Weights of a small image captioner: batches of 128.
Rows from block 3 of the text decoder of a small image captioner, named by matrix and row number. Rows with one number belong to one neuron. Each number is 500 + 25 x the weight over its row's rms, rounded and kept within 0 to 999. All counts start at 0. Numbers have three digits each.
After each neuron's rows are labels from the 100 texts, of 14976, where the neuron reaches its highest value: "fires on" is the input token at the peak. Only what is clearly more common there than usual is listed. The data: photos of plants and fungi (iNaturalist). In brackets: how many of the 100, against the usual share in percent.
# fc1: MLP up (decoder.blocks.3.mlp.fc1.weight, 512x256), inputs 128-255
# fc2: MLP down (decoder.blocks.3.mlp.fc2.weight, 256x512, transposed), outputs 128-255

fc1.477:486491522529519477517472488523495471525443520527504521545497474533506522522524527494453480544537518512499527517488508509478482503496486485520496510457437475509496492513448501494448494544496513506507525530460489490517471528541479478488511499477492495521502514545515502542501456534533508505454464529490527524496535494476496504495462517497527489458450500486480506515486492505521454530546
fc2.477:515500550510535498460471513463534481523518525502485531483545515468473450538472486534438499500494488512486517522524517490483463502510512504492462499478504482531529476527500478503521511533509502508512478463542490443487491476505519456533477474567504531522489497492516464456476501486528452515480527503476513528518500488484492527522519461485490465490476512540506503539470485470522461522528
fires on: "<end>" (53 vs 5.8); "family" (46 vs 5.8)

fc1.400:540473501496528533467517525492495568500522515473520525471522506521529509463482553497499549449498528496498445496476484484496523490496537540469493472521514530538519522496518448511473541523470523535487536506543487486517478524522538496485533530506520477496504515508524506547523482500513503488497481503493516519464492479459479543485517494490493474492508474472522550486520493478503487510468
fc2.400:542506475489512505456482503500510522480500531428527496495497502478520469471466503500493572504470496470513482501475499484498499541461545511493500481489512544505483498505499511496511520516498473497483497474503443504496500484451521490496530500509512520478493467538510531561511507540522500471517463570503498543480520466499514520488506501497512504501459503484519526496524521505515511507486
fires on: "(" (52 vs 5.7); "fouquieria" (17 vs 0); "dipsacus" (13 vs 0); "trifolium" (12 vs 0.1)

fc1.214:539496530509521532488493496494512505536525506548495503487466539520546506456492473495484512475506485493520494498470489499495495535532514515498534552438510482485508515465505500496516455495540494534455499537474509493503520577492502486519507443518493509558525504522536524518543459501516475481553470486483502503522535547508495463488494506469473491526462513534492502496490487476500501497497
fc2.214:521435488509510510495508453513497469502526490501527478532495455472467475473529495524526505503483494521529509469492545531479477447444516497541529483518495514483495533498503526516501464499466491498500526486483541510476528483456486505479530529525563474479472520493489493545525485533526514484472481514524505540462459488514484519484501525542533499502523517494487487501534525481509510527498
fires on: "(" (32 vs 5.7); "maianthemum" (27 vs 0); "geum" (16 vs 0)

fc1.25:464477518499457480491484518529489490506484492538472483499489484475458496469534483494553520518482510515497499511485462492503492477452462464498520479482500477517522473499506532485453480442542480491475536489474518478507491500518536541480523533475502484527498538543533504489512528498507516547504509507459520479520464528488527482509508497492499516505532550470474508482539486486508518472514
fc2.25:514502523468530492521567471463517501488506489520486467514505495496507525510491512478488463510485503500498474516514494488469506494503565503551500516507495476485472521467504499511504510486481564540487507510494460497514507539488515471512540525490487502510506450481484473493523484506459499506523527446566439500504486507508504506484501514483507497494532494503527464514479555514460509486480
fires on: "<end>" (99 vs 5.8)

fc1.82:497495503480505529488516502487467522491552470473496507495477522555509505506466526472493530463520506492486490491468535514487534526483505523521522501489487496510489484473507464507488474498523544490508551542503455486485481517507521506461488487493498480497537481509538487513509499513488497501476444482520487525444516490521505519484482446471497459460510455508502499486494524537489474490452
fc2.82:496512523496498526498495514484515517479462518523488488473502518498450461510461499479498512475478517544500435501484507491514501495479525522483523502486454516481461436466490535538476517513522467516502517519538478548496503502518499505479515507544527494501490543457514485499514490529501461451520491503510481531483480518525487480473531470469524419483455475513527532530535496483527522491473
fires on: "blue" (23 vs 0); "stonewall" (17 vs 0); "oriental" (14 vs 0); "oak" (12 vs 0.1)

fc1.277:479521516511511519487512474542490528501522502490479492454468431519520508456480525512496476481551511521461499509477514493493519487483499557502517534504515521515506496523549474489489483533465524512539528518508499498538521488485546465457504520491519490522501499526490520523514505508477516471471465458502546459494489467473514487511524496471487484494512450477508474490481529522485513488478
fc2.277:527484549474498484522511528507493494503523501485467510509450471474500499460502543515507496508494467492513484504505512544558498513503513518536509503503522488477502466494527544517539481459507439498488466481526509484498518451494487471491510491525484534516477502476500535521511485475558523524484500500584469478504493480483518503470506526493512490448489524524513463524487483530500506545481
fires on: "(" (96 vs 5.7)

fc1.470:485486489502492513496498494559483499500533504542493497501484495494473508469527447440492496527520489540463489492537462480455495582536479477453492516461484505537488484503520511474513512471506525507518508499504492495503502474463482519475512508544483517508533485486492499523498507484463496513533509512493475461455490509489509553508499467487499507518555519511493538492488534527498478478466
fc2.470:467464481450493524504513497525451506492506489521497495479492483459505480490490481494507522492495489481506458524530505508499476486524505459518525550514511493496471505502461485504486478491492498499564501475452515522495482489480498490436511511498507512517554473522513492480538542483484535506526525579539505497456483509507568535514502503524477490519515530490487481551555531504498478508455
fires on: "," (91 vs 17.5); "-" (9 vs 1.5)

fc1.286:500518467485507581468561492522530551471555525500491484496512492495512513501513510496523509523499497519452485500499456430471507519470562512472516532513529474530509487514464503496511471502539488512460528520498457463517494522478504500480509535489473472516481479453469503554507516474528530472533497526545515492521504511523510540499474535507503455520532495507490506498553500493503451489510
fc2.286:518479499468461514509565482478508487482498494485488502508457469470515491468479539520481505476481467495496455506542473506476469496473508511518511565494484460485491541549470488499481485487545475523533459467492501497492508485467480483467517506515524515519498469507535481507465501490499537523492518561523473502479501547527529546545468519514526494543519493507513531539501493536521476521471
fires on: "," (100 vs 17.5)

fc1.171:457499522495499476541530504472504459482544527490474511499510482514502512527517492507514522460518463477492472547480458465480490525525518508452492473505442467482437509520474513475455465525502544462511499531531493471482535545487518499445491527482511479502474531531572506532528461484464488527477513458525492499488471528486484487496452441488536537505502502505500516457475516502473513498483
fc2.171:523478557492517488505501497500512480502455504471492505493497477486487507462496486513492466465478472550511534492514494523498511506485517516516476506500448487490489465512497512519506528446536493500485444493523510549463535554464489489501471456536526528508497535473515471483497498512541468482504527526507511469489475471558486462514475502489554519514476477537547519496496500497522464518496
fires on: "<end>" (69 vs 5.8); "-" (22 vs 1.5)

fc1.492:488529495468498496494550473555526489504493523485493488486530504494528523510469493453480464515509487467517562473515514508490498474522524490503489514497487510520514530467445480446496495475500492471536523591500503476494519537478513520506534504483511461518495480497522505510453535505466465542475516520517519496505499519494519509497468497525519450481480479502519474509508514528505497452474
fc2.492:543450524518482485491520505495501499444500512507531488518506523464524477456511523501491537460468473502494497496500517501482503511457524532535512460503476470450485508518424494558432488518511497508490470488501524470457507479460493514498510528476514503490485523506508482499530512503517529537493489555510506487475494511545519525470501493536510495521491490545547476527517486496527529538462
fires on: "tanacetum" (28 vs 0); "oxeye" (28 vs 0); "foeniculum" (18 vs 0); "(" (14 vs 5.7)

fc1.33:475483523542546531498535486495495534515504525493483495537497466536497500472537519503477482532504532471506478487514486486512481445518535513478508505525508501516464502483506478472461463517489525467496495529512518496500508504498485502497477467504493472536451490500497480528466510466543489504491528511527473487476487519461503473509526550457557530494555526481449490459479466494483466481506
fc2.33:566467547521517504531507494488497545523480496460483503473494473486489509506487528513494481455475463523486531527510453480507486533460526502470496486485478499487522526539506495457483496495594487534483442505490447504463505516500474489493478456545524522530460553535507513525492491523497520501494523536507500554493531502481515480481474481484525527502522503517533526512425497513517494525489
fires on: "<end>" (88 vs 5.8); "-" (10 vs 1.5)

fc1.71:520470506510485535519508446506498535510499502459470497493442462491481530450497471533522488515499549528528442466477474501515502509533510464489534506514524467533527531513577515521505522522479500488510530522498475523519510517470508510500481526527512504488501533478491468520512518506455504517482495532462466505491528534496523512485482475507570503493537530500507498467490499515513480516515
fc2.71:497506465491496512469478525498484566489502488515517506466499471454520522466482523520495526529549497532514514505448495502514505528457535504484472497479507479481494508502470496464528445496568485505525465515507537493451503482486505480457502488505488558523494514489481516500534499525439495501511477488487484454512486528488496494477523532484455481495518476509493492498467498468567494520492
fires on: "<end>" (53 vs 5.8); "cypress" (16 vs 0); "common" (8 vs 0.4)

fc1.3:507505487527482562464468476508513522507473555495504472452476500525522520504501503488478528495525473469457534494532505478495517507509506500537486478513500515506495470495531477441507476505502512499479517499561474470496493476521508563473499451478528495494522462504505512515494525492500479473510482488511494537470523535504486483491480506553496493478471465504442500524508523514481498532495
fc2.3:512463501517523486477521487481497492462477531462515508489526523501459479480510468491500508485442501517528486486462516481525525500482467482545528457527532511555472472505469496536492484457507432502474474469501508473447563522491453512477510488509501500482490523509514507514524488511501487519427488508536453562478491535499482522500499523496539527510469522485557471497536511490519526539473
fires on: "shaggy" (27 vs 0); "(" (25 vs 5.7); "oak" (13 vs 0.1); "rim" (10 vs 0)

fc1.194:501456491508511474520527488513554457454470517490534505517530508484520514501474481496524475491493482512536492433509511536502534493465472480487495520501514478503502510454497505487468477498441506492494533540535523479481555559444477480509492489526507500498519495492529458512504517507490487526493458518518496510470511504485499491517499526476522474495515502507511505497477533492500490484497
fc2.194:438457527512514524449523534487489446492521493484513534491460511499489523527495536472537465496515460504484495502523505521555466467508513492532478489530487514482467486488504473456487513471509501535495468499484548487516468455499506516485508501484478473535476479498485524504529506482471503531492466476499525496507521478517464517515476478522455537505564464490517514480471521534478479505510
fires on: "(" (52 vs 5.7); "clematis" (16 vs 0); "family" (12 vs 5.8); "callicarpa" (10 vs 0)

fc1.441:526526499493468506496527467539477539502506553521539486482524518476496495474488526506509500500440512492511495492535480524454503483476531514532486518477442498524499478461480484499490469515481582482523480492478512445512502512510498477541488515506507503514487493476538525517499455567496523497494499501471514466494481541466525502514495513518499483496455440540487460497488533509494491500527
fc2.441:487477519537506527473533473477478484510504503497484531467506495455484484517439485516471515479520481535545469459471523524501498454489499501514443500484459521506493488564490532479524498524530480557465450478497528467492526490497490451494457498527516496499465490475517498543499501497517508480486514515462503559507511489483527513483495474508510531488494506534499441530475526510491476498524
fires on: "(" (28 vs 5.7); "acer" (20 vs 0.1); "viburnum" (18 vs 0); "-" (15 vs 1.5)

fc1.40:513482522490561545524508486491531520527461522547502517455482454490514495514530545522505512495482537469501522464478476534508504493482487535510535522523469479477498517506544478446472519519543487501491513527479521463538515502523483487518553460493530550488478434542535482467506524500490523491561500522504477467471472522519486553483502464483508518509467459469467491499514510487479486536508
fc2.40:493478491515516521492527514502507456541469440484511479521470468518504499511496499503514511517470460516504497524526512482503463547499472480490525459491510490449481468489456490487529521463499476494508469469485470524495491496486463487497437486460480479546486494513504520510534524559486495492518502467450496478504512512487482467492509501496543547508512523488515499477480488500502499497518
fires on: "(" (43 vs 5.7); "leucadendron" (27 vs 0); "trifolium" (22 vs 0.1)

fc1.84:516507495542537485456509510539522527486491501524516518498526457506559410501501530513513509480476515539457537448500503504481509518487513509448521491453487538519521504494474503516529480497482465509477554510514475445492464489520479514482495500529527548518497502507532477498487496530485512526497491514522516510488455540472502516466512465468520470491480505480497538488545497525497495484480
fc2.84:508510477501519515466498509503473520487495488523524542488531497493535475494483525545515491526479494482498517510477498534476543523496493517510540511520534504501507523485513468556530478483482494511471513513475482452538456486442546497465479511500492528479527561533521468508501511522440519541492512532490456468503512507483479498490471462479469516496538515466487487469519506551479504544468
fires on: "acetosella" (18 vs 0); "sulcata" (13 vs 0); "splendens" (11 vs 0); "helix" (8 vs 0)

fc1.323:494511476533476542522518515485504486495515533475486505434527491498454475481494500509503499484534555470453538416528523499503526500512473490510522498526504495538516450475514504473457526537499465501523540493523489469493510492453507560489496518533455505460497503445518492484527505514524516548511513498489489494505521500500489496505535449473496469490509460524517531488507489482496514512472
fc2.323:511481531498501496469490518520516527521555546465511479509512511466510475509512513500501517484526490499474528527492473478544480527475499467498492433516526487500481522511470481500497505521490478510449522472533521481477486483485482516516475490499505537539515446515521478454479533484503530512515502469472533493525486530493482487516491494553506501461509496482538474504495484528508532525456
fires on: "lantana" (13 vs 0); "american" (12 vs 0.1); "medick" (7 vs 0)

fc1.56:518547489509507530510467528525503515475495463488507513504508513557497458514530505466502478525504507500468500480494500465515471497489458488465524449489534537539534485466517480493499530508487490505514496516498510428520506525510491573522505469516498505522520536512566491484505543522472469537482519505458517481510527499487496489504489504466522475530515485462490503493528522495489471500485
fc2.56:531491521532496496549510493513494500476488515477509534515537511499510469515509509566481503505422501463477534504497514487520490495457483501515585486473523481503512530486480473496421500485477520504512515515495518462513501538465522516500490440513499508507500508554560463474505517523456502545495506542482473505500474498500499511514461516476532506501491533492518513484530492526487484520463
fires on: "bittersweet" (34 vs 0); "avens" (22 vs 0); "breeches" (13 vs 0); "polypore" (10 vs 0)

fc1.106:529524475491514498473511489497445493501489514496450489480483486505494460500501531502489489504485552480509517487546496491475451500481534501454529505506530517489515523487537511458437549514480493511487542529513504472513479458517522491486509480527515505492537493471497487484473483483506535522522462504484542464478509517459489528498522506498490488496495500475461486514446494504471513500557
fc2.106:544475474537509473530483499485527510503514528448494515549489521458472499489490499569488447472482486527488511505495493512513500536479486524466473493514516515471491499506494502500493509519497471509528444508507505465458504479431483482522500486506519504514515481479496472511520471513494504506477508539522488460567497539474525504475474554504516485533478458524514527516487493461565503499503
fires on: "trumpet" (19 vs 0); "ragged" (18 vs 0); "dead" (17 vs 0.1); "small" (13 vs 0)

fc1.296:504535499507463528508496501478530506455556474509513484513502529515499514501469522543523510475509508519461532521486446477516480519520493473516502537491505484503513512488483520500455466490553566528498489521508498459537502508453536530522494470476483533489484489502526505567511484535503508516525488490546511525536487527483521475512513474499502460506465502521494493479508523480498469521483
fc2.296:468505494477528462482510491511502511496502529539529521479475501474468472536487523520524476472535518525526460467484540500485466523518455491494507519509543495558486487483484510475479474467504535515460486461565542534488473499480507472506524480486501480482486493497532514527480553474483443500505477547514505503462483463490493528479512501497495475523519552504477543469488528522469498551511
fires on: "<end>" (68 vs 5.8); "yucca" (21 vs 0.1)

fc1.173:511497505516527524475494487474490494491510500524469494532485498475495467507486551493529493536525551478473458479505471497496542548513477551503512500490476463503498505463508505460464458526505531526530551514466474505477496584477553512498482476499493511519536508490516477518491498502521472499496459524472497512488471523520478473483545480484532503506501449488481508502538538499484503516460
fc2.173:490464551521469517457491528466511484513510503500478552474532466472494444500509457492527469522528548514456483513480471518494498530508519551492489542515481474519522432523484479484478491525529542501546529498473466510493511441514514501482520457526486490489500512514522488482519516485497445504516506495473496473482517542515470505492568495509515518509472468515474512475499500499486518513456
fires on: "(" (100 vs 5.7)