Weights of a small image captioner.
Model: 15.1M parameters, encoder arch vit, encoder activation gelu, encoder moe top_k, encoder layers 14, encoder width 128, decoder width 256, decoder layers 8.
Data: trained on photos of plants and fungi (iNaturalist), 19.3 epochs.
Rows from block 3 of the text decoder of a small image captioner, named by matrix and row number. Rows with one number belong to one neuron. Each number is 128 + 32 x the weight over its row's rms, rounded and kept within 0 to 255. All counts start at 0.
Before each neuron's rows are labels from the 100 texts, of 14976, where the neuron reaches its highest value: "tokens" is the input token at the peak. Only what is clearly more common there than usual is listed. The data: photos of plants and fungi (iNaturalist). In brackets: how many of the 100, against the usual share in percent.
# fc1: MLP up (decoder.blocks.3.mlp.fc1.weight, 512x256), inputs 0-127
# fc2: MLP down (decoder.blocks.3.mlp.fc2.weight, 256x512, transposed), outputs 0-127

tokens: "-" (45 vs 1.5); "pink" (37 vs 0); "convulsion" (13 vs 0)
fc1.149 [130 194 123 172  59 128 118  88 152 186 130 105 174 113  88 233 125 161 209  91 142 157 116  70  92 121 171  99  91 109 105 159 154  67 180  97 119 195 171 101 155 131 127 139 171 160 101 168 127 174 149 164 144  99 118 125 118 126  77 151 125 121 117 173  63  94 159 139 161  93 131 120 217  80 135 121 111 184 121 169 135 105 154 137 127 143 112 125 145 108 219  95 159  80 151  95  93 120 110  75  79 119 172 158 133  90 155 158 123  54 103 178 137 122 124 178 123 101 143  98 166 122 130  82 155 111  61 168]
fc2.149 [125 120 121 134 154 148  97 124 147  94 122 149 114 106 117 145 149 140 102 161 156 137 175 117  77 161 195 117 151 175 155  67 160 140  72 139 144  99 150  64 124 170 112 170 111 141 122 148 132 118 118 133  68 174 181 170  95 116  77 196 114  95 255 129 145 127 146 110  96  92 119 137 121 108 161 120 134 126 125  93 156 120  96 196 126 125 102  72  93 158 176 141  90 154 159  77  44 140 112 112 118 122 132  42 122 112  76 131 137 144 121 129  98 109 115 118 154  98 118  94 131 154  99 129 103 121 157 141]

tokens: "<end>" (82 vs 5.8); "-" (17 vs 1.5)
fc1.331 [135 127  62 131 140 183  72 122 120 155  99 147 213 218 156 139 131 115 137 117 126 121 191 141 107 120 113  86 145 125  81 176 153 111  85 158 110 119 161 162 101 127  85 145 159  70 111 147 113 124 124 178 111 109  76 137 156 129 188  71 125  85 175 141 136 168 141 114 116 160  85  95 153 137 126 144 153  77  99  81 129  90 151  99 101 155 142  90 144 152 104 138 169 151 178 117 134  82 116 124 124 152 124 144 116 144 122 111 168 152  73 132  70 124  57 130 145 139 200 122 154  70 101 111 103 136 155 123]
fc2.331 [138 153 130  86  83 138 147 152  87  78 133 162  79 130 124 119 120  87 126 142 146 146 138 166 138 134 176 144 147 127 139 144  87 109 147 152 147 114 168 189  56 131 184 127 102 106  95  76 151  94 161 144 122  92 112 101 147  82 127 122 116 189   0 136 143  79 125 150 140 142 178 212 146 144 133 132 126 122 170 135 122 145 179 114 140 117 119 144 126 109 115 117 145 146 114 103 120  88 177 119 158  99 162 108 143  74 202  98 119 108 116 123 141 156 100 190 141  90  95 113 126 101 133 163  84 138 151 140]

tokens: "<end>" (36 vs 5.8); "fodder" (25 vs 0); "-" (16 vs 1.5); "caltha" (15 vs 0)
fc1.417 [134 105  75 129 105 175 129 130 130 141 183 126 171 103 127  93 106 144 155  94 159 164  88 167 129 150 138 152 128 166 114 162 128 143 150 197 100 151 147 198  53 144 149 110 125 155 140  97 185  95  87 136 120  84 138 116 141 133 174 110 144 159 110 168 141 136 195 152 127 156  99 190 145 130 150 123 138  97 124 122 125 144 133 116 108 154  83 131 139 142 105  75 117 121 111 143  99 106 164 128 115  76  83 118 111 183 108 114 173 130 149 214  98 115 147 154 120  69 135 123 118  77 172 146 171  94 123 132]
fc2.417 [119  62 195 100 135 151 139 153 136 176 118 166  82 173 125  98 154  79 124 102 137 137 121  60 142 136 126 119 128 130 178 106 138 131 159 124  74 133 137 148 114 158 141 120 161 132 131 120 147  69 113 148  84 161 187  45  86 123 146 105 155 131 205 117  87 111  97 130 106 127 146 126 168 139 138 171 145 102 143 121 158 104  92 124 118 121 165  67 183 150 178 128 130 129  96  86  73 135 189 200 146  87 170 165 139 143  57 139 149 126 157 162 163  94 157  67  77 114 130  70 103 128 136 159 138  94 154 116]

tokens: "-" (28 vs 1.5); "quercus" (27 vs 0.1); "actaea" (15 vs 0); "goat" (10 vs 0)
fc1.353 [118 143 122 190 112 135 132  56 144  92 182 141 134 109 120  71 125 153 150 191 139 172 142 113 126 124 179 145 131  87 123 154 141  75 162 116  64 183 120 142 124 144 108  94 137 133  77 176  87  96 125 149 143  88 118 115 151 104 112  63 147 137 137 159 138  68 195 143 212 113 120 122 172 164  86 178 123 180  97 140 124  74 117 110  97 142  82  87 150 144 143 183  85 139 201 148 115  97 131 136 144 143 144 128 119 137 108 117 162  64 138 168 117 106  91 161 138 126 157 100 139 119 215 143 111 157 144 131]
fc2.353 [157 166 114  93 140 144  97  89 131 104 105 147 147  94  84 103 200 114 167 186 105 196 118  79 129 136 117 134 140 141 104  99 107 108 121 125 125 167 154 127 122 104 182 182  78 158 159 137  69 107 143 173 114 193 165 128 147 124 127  83 122 164 174 112 129 155 115 137  70 123 155 138 133 111 148 161 140  79  83 159  89 141  80 167 107 138 180 109  89 166 165 164 175 192 149 123 162 137 142  95 114 111 143 127  94 176 128 148 149 138 137 121 119  83 113 150  94 126 174  90 146 185 113 144 132  86 117 110]

tokens: "(" (98 vs 5.7)
fc1.229 [146 124 123 150 102 192 114 105  77 153 139 150 161 170  76 116 158  98  94 107 116 128 133 154 123 117 137  93 169  91 151 152 127 109  92 168 139 153  81 120 119  79 150 151  80 128 149 128 143 136 119 127 104 149  72 212 102  62 198  69 161  86 205 176 167 142 177 129 136 171 128 118 132 153 143 116 129  76 120  91  97 112 147 126 137 102 172 131 140 122  51 122 183 168 112  98 154 139 162 153 138 145 107 117 112 113  72  99 105 117 106 122 164 122 111 105 114 163  94 155 142 111 128 185 117 134 150 137]
fc2.229 [144 111 141  79 176 116 140  95 145 154 167 132 139 168 106  93 100 111 152 158 134  53  85 166 161 105 148 154 109 147 145 111  79  74  89 116 119 141 112  51  81 169 157 153 123 144  98 101 154 118 136 105 107 185 167  78  90  97 142  68 131 143 124 130 212 146 124 146 163 131 139 166 106 149 169 111 117 124 133 111 101  96 162 155 129 130 127 166 167 102 173  99 125 152 113  31 113 107  75 217 243 200 152 147 145  76 198 107 154 109 128 100 120 112 113 176 127 179 127 153  85 120 106  90 146 173 182 108]

tokens: "<end>" (100 vs 5.8)
fc1.264 [119 136  45 115 105 114 171 109 134 173 118 123 159 143 175 121 177 113 143 100 129 145 163 152  61 146 136 158 138 145 140 150 176 131 151 148 156 149 164 131  64 115  92 108 106 108  99 124 128 138  68 115 163 111  69 111 142 168 153 108 135 173 104 105 173 158 213 162 130 196  99 120 100 122 125 119 104 134 128 139 117 104 126 104 142  65 102  80 112 120 131 117 130 112 168 146  97 140 144  81  73 166 174 110  84 122  95  60 177 137 161  70 142 110 164 180 125 109 184 156 120 116 164 130 150 130 140  76]
fc2.264 [125 119 125 148  98  81 120 139 173  75 124 132  95 117 151 121 147 151  51 140  88 174 147  83 177 165 168  75  85 137 115  93 135 154 130 109 167  96 127 188 132 117 164 174 145  94  59  64 166  79 140  86 147 149 157  98 128 103 128 160 117 125  64  96  88 118 175 137 143 126 140 101 122  80 122 135 124 116 126 101 131 129 136 142 104 123 155 160 101 172  85 111  98 136 111 116 149 120 212 140 119 132 130 139 144  89 138  57  78 156 101 200 128 143 133  74 202 150 169 138 165 105 173 101 147 187  95  65]

tokens: "<end>" (70 vs 5.8); "-" (17 vs 1.5)
fc1.272 [155 185  76 153  99 173 106 147  94 175 159 145 146 119 147 137 130 151 133 118 154 134  96 180  49 102  93 160 119 125 117 124 134  99 127 103 182  94 130 100  98 154  98 180 122 125  82  64 133 140 110 146 113 107 111 128 168 164 168  47 120 146 127 145 130 157 116 137 165 162  86 110 110 137  83 138 173  62  99 144 134 108 158 107 126 131 128 159 133 147 155  97 129  61  85  92 137 172  95 123 135 145 153 255 114 169 126 158 155  89  94 128  67 159 133 127 121 161 159 125 182 113 144  95 151  96 100 100]
fc2.272 [127  96 114  38 126 212 146 146 101  91  78  94 109 133  74  93 159  71  88 169 152 110  86 114 122 164 170 110 114 128 120  67 166 148 123 119 174 126 165 112 148 106 167 126 108 141 151 122  68 110 157 111 153  92 156 184 156 141 113 135 109 167 207 105 161 102 120 112  73 141  87 182 104 136 151 172  86 149  89 137 122  49  36 170 181 126 113 101 140 181 108 135 104 129 103  78 108 172 134 132 147 122 107 100 140 122 111 125 113 118 144 109  99 120 137 118 177 123 156 109 163 121 157 117 158 162 144 128]

tokens: "-" (41 vs 1.5); "fouquieria" (30 vs 0); "rumex" (15 vs 0)
fc1.500 [136 162 105 152 116 151  84  73 143 144 152  87 188 130 138 137 138 142 139  76 120 113 120  89  97 107 135  89 123 132 143 116 105 108 163 178 130 157 134  79 105 131 140 193  91  63 124 112 132 104 149 130  99  83 142 141 166 147 132 134 155 111 193 170 120 106 153 155 103 158 131 101 124  99 121 103 163 102 125 139 134 143 129  86  69 145 141  75 142 128 110 151 145  83 157 114 187 135  98 138  97 162 126 163  93 185  80 122 185 138 126  97  88 176  86 117 143 133 148 147  96 134  84 147 131  97 120 132]
fc2.500 [156 126 119 139 112 150 119 126  89 104 113 110 121  91 102  57  87  87  87 111  82 152 168 150 124 137 170  84 151 164 112  59  85 101 177 123 116 130  80  84  87 131 155 119  65 123 112 167 152 108 150 143 144 167  86  87 150 185 151 121 119 123  26 109 117 136 136 173 129 106 208 209 161 157 144 148 132 101 151 113  61 123  94  84 156 164 119 125 146  96 149 119  91 161  91  98 119 155 105 171 147 126  84  90 109 176 200  89 142 152 123 147 157 144 112 171 184 101  71 108  97 134 187 173 128 103  88 146]

tokens: "(" (52 vs 5.7); "acacia" (31 vs 0)
fc1.92 [134  98 140 146  63 139 138  97 133 113 100  97 161 123 142 148 143  96  99 147 136 153  58 159 160 105 140 130 147  76  78 146  89  77  57 143 116 149 129  85 142 106  85 119 137 123 119 138 140 165 152 103 187 119  97 141 127  87 113 125 115 141 137 184 198 131 122  96 146 145 133 158 115 128  87 207 115 162 101  96 113  43 130 110 134 110 123 120 208  61 133  56 124 139 142 116 118 162 144 154 158  82 131 107 116 150 123 133 141 123 136 184 132 173  78 109 146  97 149 133 122 128 161 184 115 147 148 139]
fc2.92 [162 134 205 143 149 178 138 107 155 140  68  91 114  95  85 104 193  63 150 160 134 106 146 123 148 159 183 203 135 101  87 114  94 167 125  85 131 162 167 144 156 125 192 134  86 154 190 129 113 106 154  78 108 116 163 147 136 114 166 148 145 125 138 135 156 102 108 101 115 126 157 136  99 152 163 120 134 128  73 100 158 151  37 135 160 109 130 132 130 132 174 122 110 179 142  67 133 190 130 107 162 123 146 125 124 146  94 155 147  66 127 109 114 137 161 142  83 164 160 116 181 169 183 139 162 132 152  67]

tokens: "<end>" (32 vs 5.8); "tipularia" (25 vs 0); "family" (14 vs 5.8); "beavertail" (10 vs 0)
fc1.51 [140 104  71 126 134 182 149 136  56 161 198 109 141 125 132 127 140 118 156 179 131 111 108 124 132 115 145 117 155 119 193 128 136 108 105  89 157 133 121 106  73 141  86 130  59  42  64 119 146 122 157 155  86  90 118 175 136 181  84 123 165 109 158 128 151 153 111 151 143 143 167 107 136 112  60 112 100 137  87 119  97  84  26 115 133 119 122  71 218 135 138 170 177  98 144  65 110 134 129 144  93 116 120 129  78 148  64 106 152 112 138 132 101 159  77 136 123  80 173  74 128 133 129 179 185 181 173 153]
fc2.51 [134 126  96 205  49  95 127 107 122  73 128  97 184 109  75 155 152 136 118  61 143 158  73 187 141 141 143  54 145 115  97 141 124 150 147 127 112 100 150 169 164  63 101 118 158 165 169 119  81 143  80 182  94 100  68 164 131 104 131 102 181  91  79 127 116 118 112 157 136 152 200 110 118 127 131 120 100 183 127 146  67 202 145 151 206 104 139 166 118 137  74 137 158  76 153 122 144 145 153 100 100  95 149 131 160 162 119 158 108 106 113 169 112  99 194 100  99 134 111 122 182 137 147  92  98 128 115 195]

tokens: "order" (72 vs 5.8); "medicago" (21 vs 0)
fc1.164 [ 98  95  98  79 103  94 124 139 135 137 126 114 102 147  98  93 150  93  57 126 100 126 123 134 169 135 154 154 129  60 127 150 108 138  78 165 103 128 157 146 119 151 155 131 132 224 100 123 184 225 135  85 152 106 125 155  94 195 172 147 137 123 129 135 200 133 135 115 127 151 103 104 177 120  95 122 144 115 118 197  82 152 122 150  82 145 122 117 139 113  87  84  49  86 166 100  99 126 115 110 102 144 115 129 108 113  98 130 125 127 126 165 124 127 141 139 114 124 168 161  69 100 144 149 111 126 156 117]
fc2.164 [113 132 166 102 135 140 158 153 108 112 166 119 125 124 153 118 146 137 100 146  86  95 106 150 117 118 128 117 158 135  77 134 188 172  75 117 135 103 154 123 109 121 164 144 139 133 139 139  87 110 101 110 133  91 123 103 127 154 157 151 206 115 131  76 127 149 108 157  95 194 179 143 135 143 106 159 127  95 131 161 124 154 155 180 160  77 117 132  34 125 102 115 149 107  90 133 113 126 138  95 114 129 139 102 128 215  49 110 101 121 153 144  92  76 158  50  63 157 168 124 154 126 147 151 158 161 132 171]

tokens: "order" (62 vs 5.8); "<end>" (24 vs 5.8); "family" (14 vs 5.8)
fc1.65 [126 171 120 129 103 169 104 162 115 101  83 121 179 163 146 172  72 218 118 139  93 162 110 118 120 154 127 109  51  96 136 113 162 145 100 109  81 174 137 146 166 102 114 118 178 152 105 150  91 136  99  95 142 131  94 165 116  69 100  80 119 103 132 176  87 118 142 135 145 147 106 138  91  78 168  98  89 138 155 215 129 130 130 150 149 100 113  77 140 144 119 112 106 149 161 141 120 103  99 166 132 143 125 122  92 107 124 146 167 155 137 116 162 134 114 140 124  56 130  59 162 143 199 122  33 109 132 118]
fc2.65 [188 131 183 124 100  78  90  72 103 107 108 147 125  73 136  61 154 163  87  92  78 154 120 120 128 170 128  85 157 177 144 144  74  75  56 203 164 166 133 123 121 112 170 140 117 150  98 128 112 129 164  76  97 158 175 145 135 151 107 133 118 102 147  58 131 139 138 126 156 104 207 122 151 108 113  95 180 115 121 101 157 160 138 124 127 146 121 144 156 183 111 161 126 170  98 111  94 141 153 127 130 151  73  98 154 182 143 167 203 161 129 153 139  91 143 135 175 141 165 131  93 121 112 108 152 104 107  94]